A small autoregressive pixel model, trained from scratch: 6M parameters.
Rows from block 7 of a small autoregressive pixel model, named by matrix and row number. Rows with one number belong to one neuron. Each number is 200 + 20 x the weight over its row's rms, rounded and kept within 0 to 999. All counts start at 0.
After each neuron's rows are labels from the 100 images, of 14976, where the neuron reaches its highest value: "top examples" is what is common among them. Only what is clearly more common there than usual is listed. The data: aerial photos of the United States (SatlasPretrain).
# fc1: MLP up (model.blocks.7.mlp.fc1.weight, 1152x192), inputs 0-47
# fc2: MLP down (model.blocks.7.mlp.fc2.weight, 192x1152, transposed), outputs 0-47

fc1.302,164,204,197,161,207,195,197,202,210,202,213,216,185,226,204,168,231,207,197,255,175,222,187,212,182,218,211,198,194,181,208,217,212,195,186,229,186,202,178,189,209,205,166,201,225,173,177,178
fc2.302,178,203,203,212,216,192,199,215,180,226,224,190,216,164,224,234,206,211,211,187,215,207,148,201,203,209,200,226,180,208,222,220,165,236,173,211,207,200,214,215,208,230,205,189,214,196,188,209
top examples: crop field

fc1.404,210,215,209,186,187,218,239,212,236,213,178,212,193,194,183,226,211,198,201,224,203,187,199,203,156,203,210,203,196,221,172,177,206,186,202,211,156,221,238,176,216,180,182,180,167,193,203,195
fc2.404,219,203,199,178,153,230,179,235,214,188,215,187,221,214,209,199,202,192,173,195,176,223,190,208,187,217,156,185,231,182,174,178,206,173,193,218,182,193,215,177,206,190,164,200,185,159,235,219
top examples: building

fc1.20,234,227,214,206,187,211,242,170,209,220,211,210,202,188,212,238,216,172,200,174,138,200,199,255,212,201,216,192,217,212,165,157,207,206,212,183,194,200,216,184,202,229,203,191,218,158,206,220
fc2.20,196,181,206,186,244,173,219,177,232,211,204,190,271,203,209,206,196,183,200,206,224,192,190,233,197,212,205,229,213,220,168,202,166,183,168,221,191,271,225,203,198,182,196,183,218,232,161,200
top examples: crop field

fc1.96,211,204,244,196,179,226,229,187,203,198,181,194,184,197,230,198,202,214,223,217,202,187,179,194,210,183,190,213,173,194,190,171,225,232,245,191,233,191,204,221,207,170,193,218,205,220,210,184
fc2.96,229,198,186,191,202,177,197,231,238,222,178,199,235,185,187,179,216,171,207,157,214,222,208,178,226,189,196,176,214,192,213,177,206,211,196,171,162,234,225,174,179,223,212,173,214,179,211,213
top examples: building

fc1.343,200,219,194,212,200,211,206,188,222,187,209,204,215,198,191,205,194,192,200,166,165,198,214,205,180,189,186,220,199,213,192,187,217,206,190,241,195,196,208,182,230,223,265,206,193,206,203,205
fc2.343,209,207,198,208,219,186,223,190,181,139,187,212,189,227,193,192,182,195,190,232,190,200,219,187,204,211,209,198,209,164,159,185,202,181,201,201,213,186,181,189,221,179,185,211,201,186,208,172
top examples: building

fc1.268,207,190,199,228,192,219,210,218,244,204,192,211,189,205,175,206,202,200,186,195,206,188,201,198,185,222,203,203,157,202,250,220,197,189,167,192,190,202,195,229,200,199,196,221,145,202,190,204
fc2.268,180,231,178,186,237,175,239,173,150,199,167,187,223,226,213,172,199,192,220,212,191,180,178,180,195,207,196,177,189,192,218,182,177,192,227,196,204,194,207,164,202,217,168,184,238,203,209,204
top examples: building

fc1.390,207,214,214,209,230,196,212,181,219,210,176,217,193,196,210,146,210,212,203,232,182,204,209,211,208,220,218,196,196,188,203,211,211,198,214,195,200,204,179,195,228,196,175,189,214,109,183,164
fc2.390,190,226,195,202,171,182,202,178,187,162,197,191,215,221,189,222,218,173,227,181,225,201,197,182,214,152,211,203,199,245,156,203,206,172,238,209,245,210,211,194,178,185,169,172,204,220,207,206
top examples: crop field

fc1.199,199,202,212,187,185,169,207,196,183,182,157,205,199,171,211,183,207,178,228,196,169,204,228,204,213,202,200,210,208,218,197,191,192,186,245,212,178,203,199,192,223,236,215,216,205,197,170,180
fc2.199,198,204,208,159,197,189,210,195,186,205,204,183,213,193,197,204,162,186,195,193,205,207,213,202,207,201,202,193,212,191,192,204,208,140,230,194,200,168,189,199,194,189,194,193,206,190,210,186
top examples: crop field

fc1.226,194,178,219,191,178,169,206,182,174,157,182,195,202,171,156,191,210,165,170,230,194,196,216,239,175,207,218,197,236,176,229,216,216,219,164,206,184,211,206,177,205,190,189,183,203,220,200,197
fc2.226,175,199,211,206,178,173,197,229,177,208,200,215,231,229,200,187,202,220,230,233,205,200,169,203,216,220,187,211,218,179,233,228,175,193,210,200,191,201,196,190,200,214,229,205,170,225,194,202
top examples: building

fc1.88,181,206,185,220,257,212,198,189,194,188,151,216,213,196,211,166,227,195,181,233,174,205,186,203,213,195,195,210,180,177,204,190,188,205,207,218,173,198,179,205,229,207,180,197,215,168,192,169
fc2.88,192,213,202,232,177,187,201,200,199,178,198,220,218,203,211,234,181,192,224,190,228,201,193,189,219,191,204,239,190,221,199,186,184,247,207,189,211,208,199,194,201,217,190,214,223,192,182,238
top examples: crop field

fc1.638,190,182,237,193,196,237,212,207,181,208,188,158,204,196,180,201,206,191,247,218,151,202,189,203,199,185,230,182,226,191,186,193,172,191,167,230,201,192,224,220,246,170,217,219,202,215,228,167
fc2.638,186,218,215,175,166,192,218,214,170,240,182,215,207,207,170,196,202,226,189,196,187,196,174,215,227,180,172,196,156,209,214,176,194,190,196,214,170,210,199,158,188,210,199,162,159,169,210,174
top examples: crop field

fc1.275,221,197,194,199,187,237,231,210,205,165,204,211,177,191,178,179,249,152,161,206,160,173,190,194,189,183,192,176,204,211,180,177,222,182,233,202,208,202,196,196,184,191,252,215,205,220,199,215
fc2.275,165,185,240,215,222,204,197,190,180,184,187,204,214,207,211,189,188,150,215,216,216,217,176,225,193,214,225,181,181,174,199,180,187,173,178,225,221,210,194,167,222,180,224,177,170,201,183,182
top examples: crop field

fc1.546,167,206,167,173,192,217,191,185,194,183,211,195,202,189,208,192,218,235,199,205,164,198,219,207,197,189,206,208,213,173,193,201,190,225,210,190,196,174,210,212,225,205,212,237,195,242,196,177
fc2.546,228,178,200,214,197,225,191,219,193,229,165,195,191,210,190,181,176,199,202,192,199,153,202,206,203,164,174,225,195,188,229,177,182,215,191,219,189,236,231,172,199,162,226,159,227,232,216,188
top examples: crop field

fc1.113,209,194,211,153,203,239,229,218,193,209,222,191,193,176,231,228,204,175,227,202,185,190,197,216,202,185,259,190,232,172,192,209,226,203,191,193,175,191,194,191,200,220,232,161,223,203,205,200
fc2.113,148,223,219,220,184,201,212,235,164,185,217,190,195,188,201,201,228,220,222,197,206,216,207,208,174,199,177,188,203,183,230,200,169,189,241,203,167,200,204,171,207,198,227,195,190,196,217,214
top examples: building

fc1.479,156,213,171,194,223,192,180,207,228,206,186,202,212,210,203,175,204,195,208,207,181,180,208,215,198,229,206,211,197,182,185,190,222,217,205,193,196,202,192,192,203,208,197,192,184,167,148,202
fc2.479,185,171,178,201,205,195,208,238,200,209,220,232,204,203,202,222,187,226,224,194,191,170,166,188,193,201,187,231,176,190,212,218,189,214,156,188,208,243,192,212,223,181,239,223,175,167,162,214
top examples: crop field

fc1.160,181,220,187,223,235,205,219,193,188,177,206,183,209,211,191,186,196,205,212,198,156,198,197,211,190,217,209,200,185,188,220,182,209,219,186,207,190,180,188,172,236,204,198,178,200,199,207,206
fc2.160,220,188,187,198,180,216,201,174,204,183,213,207,174,221,221,187,191,188,188,187,238,193,211,196,200,187,171,210,185,205,177,214,166,215,216,167,212,201,229,179,230,222,222,184,212,190,149,207
top examples: crop field

fc1.202,211,192,197,191,187,194,196,206,187,211,177,222,192,194,198,184,217,202,187,222,188,178,224,192,168,234,206,193,193,208,212,214,205,196,240,209,201,207,188,216,204,222,169,196,224,171,191,165
fc2.202,183,224,185,237,202,187,209,180,193,190,196,225,220,210,194,215,204,198,218,198,206,206,175,198,216,185,221,216,189,210,194,201,197,239,198,208,212,206,194,177,226,206,195,198,226,166,194,219
top examples: crop field

fc1.414,223,176,184,194,199,163,227,215,206,184,178,184,201,203,214,210,168,199,218,191,211,215,172,236,196,204,230,245,193,166,235,212,264,154,194,144,176,189,177,191,205,207,212,179,216,180,157,217
fc2.414,200,190,193,197,217,215,212,185,209,192,176,227,185,165,210,177,196,251,181,226,227,222,223,224,212,205,182,205,197,225,222,214,212,186,196,226,212,185,205,198,199,198,193,225,220,247,188,197
top examples: crop field

fc1.401,209,151,190,203,226,148,197,188,220,197,219,172,193,229,221,209,171,211,236,186,230,215,154,194,187,198,234,194,222,190,227,194,192,172,215,177,187,226,223,199,176,202,175,220,181,221,211,193
fc2.401,214,219,189,186,218,219,224,249,200,195,181,222,226,181,179,196,163,199,210,184,168,227,161,216,225,200,233,190,226,238,213,192,185,188,190,163,184,181,203,209,177,220,190,187,174,167,187,173
top examples: building