config = dict(
    image_size=20,
    levels_per_channel=4,
    width=192,
    layers=10,
    norm='layernorm',
    norm_position='pre',
    mlp_ratio=6,
    bias='none',
    drop_path=0.05,
    positions='learned',
    init='trunc_normal_002',
    beta1=0.85,
    steps=18500,
)
Rows from block 5 of a small autoregressive pixel model, named by matrix and row number. Rows with one number belong to one neuron. Each number is 500 + 50 x the weight over its row's rms, rounded and kept within 0 to 999. All counts start at 0. Numbers have three digits each.
Before each neuron's rows are labels from the 100 images, of 14976, where the neuron reaches its highest value: "responds to" is what is common among them. Only what is clearly more common there than usual is listed. The data: aerial photos of the United States (SatlasPretrain). In brackets: how many of the 100.
# fc1: MLP up (model.blocks.5.mlp.fc1.weight, 1152x192), inputs 96-191
# fc2: MLP down (model.blocks.5.mlp.fc2.weight, 192x1152, transposed), outputs 96-191

responds to: building (69)
fc1.236:493522506542456424443566467475461452456506466546426507502527498530569537514539443463450502618462448411424521384475413476532511562555504451436436502513527472544425456473526548461604510531562446512474461556481525441535554515395532476554509517416558460425626637552516481397480476409460523505
fc2.236:485606491482503550445495493494530547488495511456586556494486477501467458542571472514471577467513402548535506569508511666474486437488470484592553437493497470477611438538487516466409434527481467562427650505475483476501496538529453428506538624628426407478563502431470508449481544528587359501

responds to: building (73)
fc1.243:458446565411477555482579426469407471441543468525528479509498460531463443507572474467574559634433480531476471538479500506492584525534528495497509508514454628525462554571528457437455488542519516572527480476504509525500489493514479521488470503430595444535414535483457520496482471542492531486
fc2.243:533461497530445545582424440462552465467455497487453481470524493532427433550519550595490550572469554491487404480482489531486518565467494454504454436496500530439548516459426480437487498524484488503484573468475570421590552519445444437562471497539482498500454580600518551526571531526536439524

responds to: building (82)
fc1.478:508438496542595448573500543483408549499537517522481551461371457538460570495504543524459498477560499469488442510483510458471500488523526494564472441413539511499474564508525546497405502524508492586457497543517452558558452488558498515472429471458411541511515477449481572576541437495439600441
fc2.478:479432563502470464565383379573462555467536460564444493532431521405392504532541519494457498461536527447487491498467546455495475479483532536506496504425560448487514505512559480447480489527493559471467499426548539426546441544503529594456533455513545576518527552528481488526528504490515561447

responds to: building (75)
fc1.136:521536499544473548546453527446550528472459459517621472492539493494491513553484484461476491548549487467478564460465489547447434464617472597456471490452476470506450627501433445569410568493501579481518435544431500531507524427487485509299569448508446528545497492422459534461491564466583505495
fc2.136:464435522433402357579459503433497472497460468535557478456508469535443443526391470494461527511465528584561475510420504437497475493500473463459481408456551443510391400442439480446542396482609481458434426497473533514435525452539398488558464520585541416531495510509495571488560469497557510483

responds to: building (83)
fc1.81:559502530516538571460389557509484568518557584471421471439458461532602539470421399431433464498549507563565457466482559534441445463518466425566490505553525459513472607565497567449503498498507462482531552634455447554475547501489580388515497496498444510519442511397475590550492477529518466456
fc2.81:478493618543481545470598553531470467546472544545472507469521461595518443449459461520422490536454535482475589547445549452482479471531499534469518481519521515523557511496528518554555527405456451515538603378506536572455454437409515457495469445471445457415509509489554481581510633470454494506

responds to: crop field (31)
fc1.39:453541446466540521362416578425510524526519522451506389504506495542478481481472523524538472492415534483546447464484454539463295423459485522439540471493548480587570534600440496550572593486438543531503492497515464494534466545510543418555463468525547456542435465495537494540559547409493460470
fc2.39:410503529526476507499505447587506497432446561506600448540511479540397476480488563542485513551402526434436546455470434469528512582463562497472614597463567536525470482392534458530440540589464432442487498462469462535517357551472492477471503515564525470507515414474529465559502553352502465461

responds to: building (67)
fc1.10:463501553526457452568516500500475478412552487509446498584481521462547540469498465483476448532484496523388571516627459509487368457361459473467487581505562472502467468498555530527488515487502557468492507522518514448496547578543426450610496485451608457504543460547487521505546523552412549527
fc2.10:457482429440541478481457468480472556618445441531515559538402557515519541486511501486501547439532446560551543534500493482574407448492477448590488534567515522555476493500501434512520475540536468565483449554527527519531495540508489449638479578550523585561508567396452444391534570485480395507

responds to: building (76)
fc1.127:384478512482495513439596458482455535537616447479611447374421427492502496475623501406548556558514468457473527541488497439488536523557562515510523521528493530533488487513457472544522430505407529494466542484537528433446575531542495529500517563542576508498560523515510506488445505518411439528
fc2.127:539509515579435522499467471544522516507450521452492503453478576597400435505444514491460565580461457529520428472509478566490460486508502502489437559452559540522546502490519492507508474588507525481575460532472504505526550483514432619482464559455503491491519506479507484495530530442615536461

responds to: building (75)
fc1.120:423464537470590427566490580543520530497469545406398485402457428489469485442442486475483496546505442553441524515550503502548513449463438500474405469474463529480468550496513428573439592489442460415481474512437548509609485504464453512456451591588536444460449506483542489478470454456467442471
fc2.120:549421498523442404499527522554505490488415511457601511492473509598494439542482436596482527513470451558543487577458547523511494537401506492550460480559451491404596557522520431538550538579429610495495501516462528487568511523561490510567484532550450560493466570510538519359496514540491490487

responds to: building (96)
fc1.21:592467561504487428493453481503550523481418533525470533433534398514448425508628474596474456514532472286575433433471489393449505559553409521437429482398459544526446608506473552607513451524511522538491518508417489534473494514526546443436532497543476482583504453418505480417504487600456459551
fc2.21:552417525479508579609488428459419446410493592492551483495557550509486517499479499517558499531479518605549457535566518484472520485541517515508476471478585436460477500483504532446488425483435529400462551427447546445619528503556469435462481529570520414532386514509528499538625523508554448489

responds to: building (71)
fc1.380:456450516527490477505564489354443552517416541518515517577582469495565587490469470483524392580527537485449463475537621441492503511562592467460535364453497441457558568516540458520470557546589360472533494461547471522577522524536526516490495531516420541509509455445539537451471551534528452395
fc2.380:535585552532374449448419446510561522516505463504430507465443448446480445465561501391570517515451541547512526597558515567530501481449458575519528534518535549506496435471483515469460528537438578508513626481548545466533545423459471570492432422566547548563429513494469471464492496438564550503

responds to: building (67)
fc1.282:452520458426547605506517525446549560503490507418446506490492493590497547588511441461440479491504545549499521563483490420475468471477484574524459417562448511639458508553540574357528474517507603469430467471466475511448450445562480489533453485498518522595504531505535465394537480515498580541
fc2.282:568467591501478523515579565605462512584521509524513479470522542480461465448431489503519508504517487492463460478495398595540508533483530421536508503476475493532529523509495458579528524461512489488493483377502553497475535535425489453440546565565508487550464493506437380475479536529556517484

responds to: crop field (31)
fc1.231:545505529477529501521432522468481569504528540587391563481427478503464532509488451436592454442452422520495514456526585523542431545588492493515519513536568591509458513548404481542470571647542463513405522441460576565512509469486554529549425523438589542502400514479462564477503577554570469410
fc2.231:403521487463565467521551526389503489470476438496481474541440474517492533563491496536557560467491548457462445496561546457556417460565385528443663461455465485521522541618451492483510491576568462459488551509527452465515592479522503490590447500526442502533500509473546559506488475519516483518

responds to: building (79)
fc1.510:543595476566485438532510511568482487524449509520502558504434527575522523480640546477548524457535505487612500566571500540451483512563492504478413513480548553603510473528515531411486534461539495496424496471603482599452520519531553497435508542476515546522489508509515522614432525474556570518
fc2.510:512464433488501495461422534524550422517479507522468591495508592562516526500551484558557481522507512488575497498589505498560455393507502497534512496479561488436459494449524464479507417468550506499491491427470555588459462540543569585460505442585425587553501431562507467467531620455535577496

responds to: building (73)
fc1.702:491532476502539547469440539511589564529504436484526510504450480516508461494455520537456456495605523471504461525463458441402492351486536428518492469449514544536518583466488522362500545487493418452486492534593429543560444409500594523539377496555451507504495462371539521489551543480515488471
fc2.702:494436533463534465531552496453462483429550538638570539490466420599480527483517534569470494492513549486449429450508521522498446599499426442456527449435530527528486489551570492650414483506545535543451468405562530533549442481483530513487520499561558533519427497495549483462467578516507499498

responds to: crop field (29)
fc1.252:527534523516474518412503490526435500404576480553443530451459481572522482469459399545557499487468517540574457541504535518576510525474422482445551558467595530488492479501435435579478528491571527541386591510538537508497556439465527500527379425526507440513375516478462606534505512478500583436
fc2.252:540468535513436455512515541527502525518525487525469548463494480511445469515507510479462454461524504538527479486529546569551593489516309496471505505477580521460505502493519555545481456475565519537486543538581501462471601492427464492528503484478481622518501565530527462498524500523448594487

responds to: crop field (30)
fc1.557:413479472526567554416591523513476519424563557506479439532530451646455541579448454497441376550471554519523472436428623540517441523448434500553392440497589596598505474527594505484452475437526510517536555457537602551528453550461480458477557460487573500522562412503529532498465561458498594511
fc2.557:492512444419524571472448554454518438475519613459601532593569492465562508495474508545608547492486497516520363506411494527493512562374424386536484586593486382569467452539458467542444511492539485486523449509486515425491543546542529517439511583495515471553512478470437559487438433464535467571

responds to: building (92)
fc1.31:517473625510514480486482486497631569524491437503533479455444436442508470463488440531525571476520439530498510526434443363505493454528442460518483557488529501501521473514505545449463547479500398405398535487602583546576470456470518511459477533451504533419392476453523528442474572530517511591
fc2.31:491499466474508494534496555430464461532483555438533469471418524575541596525512524503433600510496499498459492496523663487499566565514475433532473476514487537511520584425596473453459457448517470590556471465474585632584538515560440494513451451538450459500613506480556541552567484532480559538

responds to: building (78)
fc1.232:577571504472512545540493496576470471530494513571463429472385543487615420469471390472488500461557441539504510541517419455579492531503533532412500468525402387486478517548498455493539514448546534513494484483500515570582580422646473474437518533475467590500485531470506504472439538606554442560
fc2.232:434516532509596499523645580482452511487491438545512416664490491565484540597476510510495471440587569497506486487488474492510451505527516511488477503479427472517472511536381435495463561437474466444538581465433595509506566511508487380542422572510437527432498450491519534417506498487432600497

responds to: building (80)
fc1.251:468447457531483514538533479544472490432514496544471429591483534499523478480415406528555480484451478392497455512526479474561543604470460476454457524542447530494397515491522485554518476487524423536554560491418501416485512509453568585453450507461514505490496413431408498419462569518527526536
fc2.251:611557469547449580562556497509499494574429544430491547469523444481420434557589459542491563518477531546569437577545514514486521529469545425512533568412475488473551562477504495516426451441383513468432521552519528457625508578468530462502533450467525564415529472533525535413413464497572551501

responds to: crop field (30)
fc1.587:388507510472468501382482487511456544510561517555433499515538456481498516438528400507480483523485454540608525570545539440558413455439529505517512566556475498508537502586471456464491545537525429470479480424535610492489529418475457553407415500445538549483430501458456447504458556493512519454
fc2.587:446549448517475446482560391455485500496528494496456549473570483554470512458536549484490396528476494545505570609525510491517380487471610453538522469511493575474491462588489461505488422497478489516498503419447567572599377464547585598431434496465563457539463514419544535497437487529613540401

responds to: building (71)
fc1.469:438609587517512396433483398470479540452552439494518512441463431536532486517576507410496616521475441439465512483453581497465588417476534497557509525509449505462488491558427439509539526492447486468532551490477512482461537572530445541486478543540527593495410509440501500505491514595544475503
fc2.469:533478464581504449491493452540538474484382536492499503476478506528452460491494448527490525605553482536631421507455490473460450578473528452441496534499553442543526469446508489498509394550536517444525463569458486519505596443502456478517465529560551429484521604573580584517586434467577569494

responds to: building (85)
fc1.589:507550517555546483483496461434479546545516567476467397497447432457619431490507502453488461665543534518509569542507550471519489528504522538535498468500447530482457512497584497439494497520530427491506496490490476519533590456562428498427463547451466489508446580475495578479419532531538449460
fc2.589:520473526465496469440533561402575497461507464479487552488468443575543621535505459522523479484499397548474413461480531375345568352548377479468477416541523499517546547413552564468521550450466482521510579472626585499591533505488562519551497406469487539518505447442502536549523489471518523524

responds to: building (80)
fc1.37:465542505426517507447504510518452512457487522544507497499415465568641579465431436560443531476507515595501519423544475436434457508532490551517582472599494516448458495487541500506498481505520573537435534447440573588516467514524495450473638512475489452541480495502424493469452491436547487557
fc2.37:441485474573448507533461463517501521566564551460481457495506468429374424535514553482474450577482535472564475476495472585603379552474574491546563505429524470504570454676534543414508529516500481385569457583527453467539481429476513536482447443572511520527441538458490513484576543479514480494

responds to: building (80)
fc1.318:539473541489486430581518478467445526527504498495516540472578500447487513478501502442469476650489530577418542396564397439544457479458527568482406533560540502599472525474529486562568458516510510564522481487502551519463516480550531502611485481422520501503606573534523521409491479433479534498
fc2.318:558441626449486411512432527476489535448493525493589483490509587502402474568522463497518579502502486588542527556494482559492493456552480500497470444511573524478479432548548523489494476532513479510568533520530467518500484508480505464432461511581485503490453485528484506498523494431583483473

responds to: building (75)
fc1.534:599499588556481540533466490504452564501490489487484500419568480464488527537557491458517506427572528509473527504544555440481540411467458427461512527548528545538500553515454559525498563447434595435483446487444461398561480486498433487520578474514569548559480505534516583464543523492512405506
fc2.534:490456533485452540557400478483476515480490478511514506537521575497464460518481519441518495597523394576530441383441486487487406553535438469473473549508599484454396479575469491438489482538546490464522496400530444532504499454530429450596555650538430425554620521572518523523602546446555527461

responds to: crop field (28)
fc1.148:503437488440450517441457469593442532561548498532506462473589422400459469527563506472379500539556504519580468549462487451503416437458518549565455531614551442539575517588613472471525486510435480497465460563581532508511492477497500483414603553387525495423489570509480468564544494559487512539
fc2.148:473439536511437452490469485592513518631473549444461481406591456395437411413554518458477516551449492564528489568536436596504462566469518494567427536566534480476425477539450454539459492537530551580458462473485509510488440527459418543477541495459570500559494528517438391562467520477577522519

responds to: building (75)
fc1.366:496477623551550596433490458442490473476456439554472515455540477462483437494532474416573560488443502475424471550528567396536593543513505468534517475429478564467519487536505519525582520470444546487538456512493480536398536538486533484570535540410599468539504567555510539438568425499496431529
fc2.366:479442540448455551595480483516451472443488542533553369509426465512408451520416484557473529534547478510507531550473518606380442538473482423504454494510611590417519425434437554401469537555444489522445618594508489487530499551554519511558458488441491504542504550443535541494582483476475511577

responds to: building (69)
fc1.215:543468457396440492446488465577488562507571499491589501477447490488552511499445543397527450458532562489439480581415524493533548505490531469556454454522543517396577619538457547430533483494538613563432583422497440453518501510534425543433580530477486666558469483463542522587553573483488451535
fc2.215:540396494520524533574494435519524469431526540548548436549443564482489573502419505464503499593510465453608471482548458513500550548516510508473504581565566484575551508471589507458471470527534512545499511444532550448524531505536561519482580583468457521509561559541543502502555478480440477457

responds to: building (73)
fc1.697:509477529487476496509452394521502512477447550508531466546500514513482500501423475563425455543535436494476456431631463446474465559497384450424408493519438530529561471529535534531487488459551597594422499456438443397488515564487503488496478478542507469425426472515512472381507480555504609480
fc2.697:487497486449490493462442450474480411565511479517581561494438340503489462535609525455482502437485485467498498425519529477511514515444478426489504414498520497456493606541500443447553526505398574494479585485440534480492519436563552441504578522537490416520419518556562487537471499517468493463

responds to: building (73)
fc1.662:496423612459455546462457485451457545491464493561515502444541546534497473453570461453553521560408527383416434500460517389549546412488548468574549504546460505457530371504530440561562538430446552564564479502483499499479601391516520539484555480452543507569551495532546539436414431567599502459
fc2.662:552515594439512558457509473478449492454406487604533455461485510457424492479501540528448460565471495586532410491544482529486508489483481459412443512423595581404505482485484405504561586550432533516465516587517514536528570513563517541569466567521527384472464555500538487508566478440493597516

responds to: crop field (33)
fc1.497:411480547457565562413503519517448598506518580572494511521546505492414456504481510548472505553412420497566493554490535494575447429425455520458531509499491531546588548572481434455599497602533465446376514523501481443492556445468499535488493455481529514522467523500523519548548525468474575359
fc2.497:512594430474557511581512486385456465535525528493512532504562482483547463441483523462583504505490529540509447529479411504481466519451465386507519504530451441501523498539456452512433488480454417483539492397437581569596533469612524492439440559437590493507457413444480637520494503494508458569

responds to: building (78)
fc1.524:525586541549551496483466573400543516483547434494520560541422473508483450429539553508545446485543497464521568514531497371471465426501449553540531468505480472489552583540470538420529532469460459421474460491535428487494463403544597507548387484526398548501521479467583440477560570497456507455
fc2.524:502422526453520484509539419598552528401538437546520495572403468526421580528515571594468527471483462492530476465465546511508397605477533526475518468411545514527442467555648543517454457441510569471403530516464470516527421556501539540488538527489546482511480479539510521510521511495450577533

responds to: building (74)
fc1.134:454516592482514532497435515499539515472442495438510535464506576511557491563477456475470539381533390504431399495519463435455530503551405498532566546569414441531487447519450453400512506506534537526523385457536605523555499550571546534446465511530499632553547487500495540500487422546491507579
fc2.134:517396539548456478531534579525524446499364401552501500483514483502517577560497525463521376436519450497343541457551535542452521488537563586503507427424471533510518578475516532529479519430479479608574572494522423480451534487414565408548514465559434538455593508533576475489538537506518593468

responds to: building (78)
fc1.496:515529385517488571397529449540479457567443495522540487544425574562467485529470515403460469514415433581495553595551530488516452534521461491472442475456424532484411476476541480548552475560459453505410482454519424454539494562423511467547542500518537486522514485437494542577605479478508575544
fc2.496:492502421635518580513471531499501441498495461527445453578525396563497544556427549430565536486429503490534538475499522429540502535443503476565544529505423559437556510504574503535506559552557420413486444477484559506473477475506473493595533547567424413472610503461506562436462519542589496483

responds to: crop field (34)
fc1.628:513533583506545522483526517447514537531590455523457556534446441631536481459510470451497477456538526485579452532500501477493426551462439522509425514491498544561530497533422503497424526555441495496497502404531559559523553451552596489496386539473526552485439481512563598468552478505435477497
fc2.628:489497533513576464512485433578549569522509532497503449548452514342492436402548529632519562503480506427479508560429413412505410497498568492518466551505484345453466479608425493521536453512488537488393498460463527595507423530476509584451508499477555427447462537470497490553504482478542531553

responds to: crop field (28)
fc1.348:434518595482513412516572478471487539492500524561494622540428444577592586465484423474505486417417543483491580460544737507575476478572416573476521560521572509491517485525522517492442525595570526557426524540473440552518492499487477509551450490545505496546480511511529546415465548499487555360
fc2.348:408534433427438454553563431449479457474460448553454418546471544497422557557491498485414636558549528480485455543540545437524512442562481479493613397414460530462548562488503464492566466522581458402588535540495467582532547404520426518541424452555433509493526571479474497500473520545572525550

responds to: crop field (29)
fc1.98:500535444495477568563558436543529441542491563526424522481488453588526470519498511584472496514491506642428494499532496474428399531453523494455485488430422533540519457521477520504495486537545510413470489479568480494453503531572499420554507523439551522443490517322435437485523493479395587533
fc2.98:441539544499494538552607513576596503473525404569507524492504553578481507453463605445529506486468511467520463524549540534546594503517510492532551555442512497539499500556490521514526498537420577495515441535500616378542475471474491643481496508445491466483537500502475454516447598577563373443

responds to: building (72)
fc1.586:559525459508426487419484515526499536498497529557434514526524471477505484519523451478502490450566503561323514535480533440452373504507414511475566458500547522513615423433500545483422475458473448489522465505439532409517486450548410501375545528468538496508507614516519526455521579515554508521
fc2.586:463476525515531459533505510574641433479450539594542468523515571475470500552558569492533544538551494480639475425489514515532570570485533465517529478563628505507442473544495509385555412586559585446499459496537519576459602515523609487545488612520437399549547485467561424518507518514565584536

responds to: building (80)
fc1.548:484529508516581388501506494432449467509551449495527536457559360542494408481646448434513536534441488597434510496475493438538593529390520482518501473446472529561429466543480464528530461492446527538480544522494506534357505545507555505548490513468514493546554459447562511467517438533485505550
fc2.548:517511582500437496416408543509491507454545542572606496479500509519457472553515440522486540524445474482476443477516463492496406539528546402515478517522539501362589502494520464477503482522405555572470497446533510483539576431553457490424477528476491475473452475486550498498499501425619532469

responds to: building (77)
fc1.104:566501515532483523487482606467508460395421471556455453535586442438517483507571494526531482454534512593378481471538519446533492508505490456470503538475546515446535543524529529564504421487450604497537547519440515463469528538516561422394521459525475552580466609540427526367383634573476481509
fc2.104:516561445462459307487549450496497548539525443492525463489499507553503480534449451496538623507545427527492493560493444567479389529439471497447496497496550433451484477458468534359454391518502451541535455509486459425506470588438526444475442418565449483507560483554515487454432470464540501527

responds to: building (73)
fc1.9:524536520532465607450526624451495472586493449463550507432538462508482539496504561500443530634449592594496592430548504534560516490545523486481490501574391543548478433549501433481462533429449522468462366480478496564494507506462560474549521437425595508490468497532550481383506429516465555495
fc2.9:491530578518563507543434525498536570533528492530535547529496556556512442530481386525460577480506429407472564461490426594511496505524469536548435471522495573511621554530569461522521530574494499529533536532479548461514470402498519522398476594482531541503437499394430525452599534424560434520

responds to: crop field (40)
fc1.306:441499487452512506508520505516436524458507556578435548575469462539448489485499417470483583439473442487537510535482493459521451503494544517481550560502486454487478488590450461487503541605413501509465469394508560504561516415500518458414418487507563530492437508435473416495510522478483517399
fc2.306:467594473526570511535574437460484504501525528564439503500491481583525462418497476468537514511489537516479537553528401466512400574517582475522545485521452533484454473609387438555448469544444456492462463319459533590549436482570491534455391496483651476511483470401558536512458510500517476458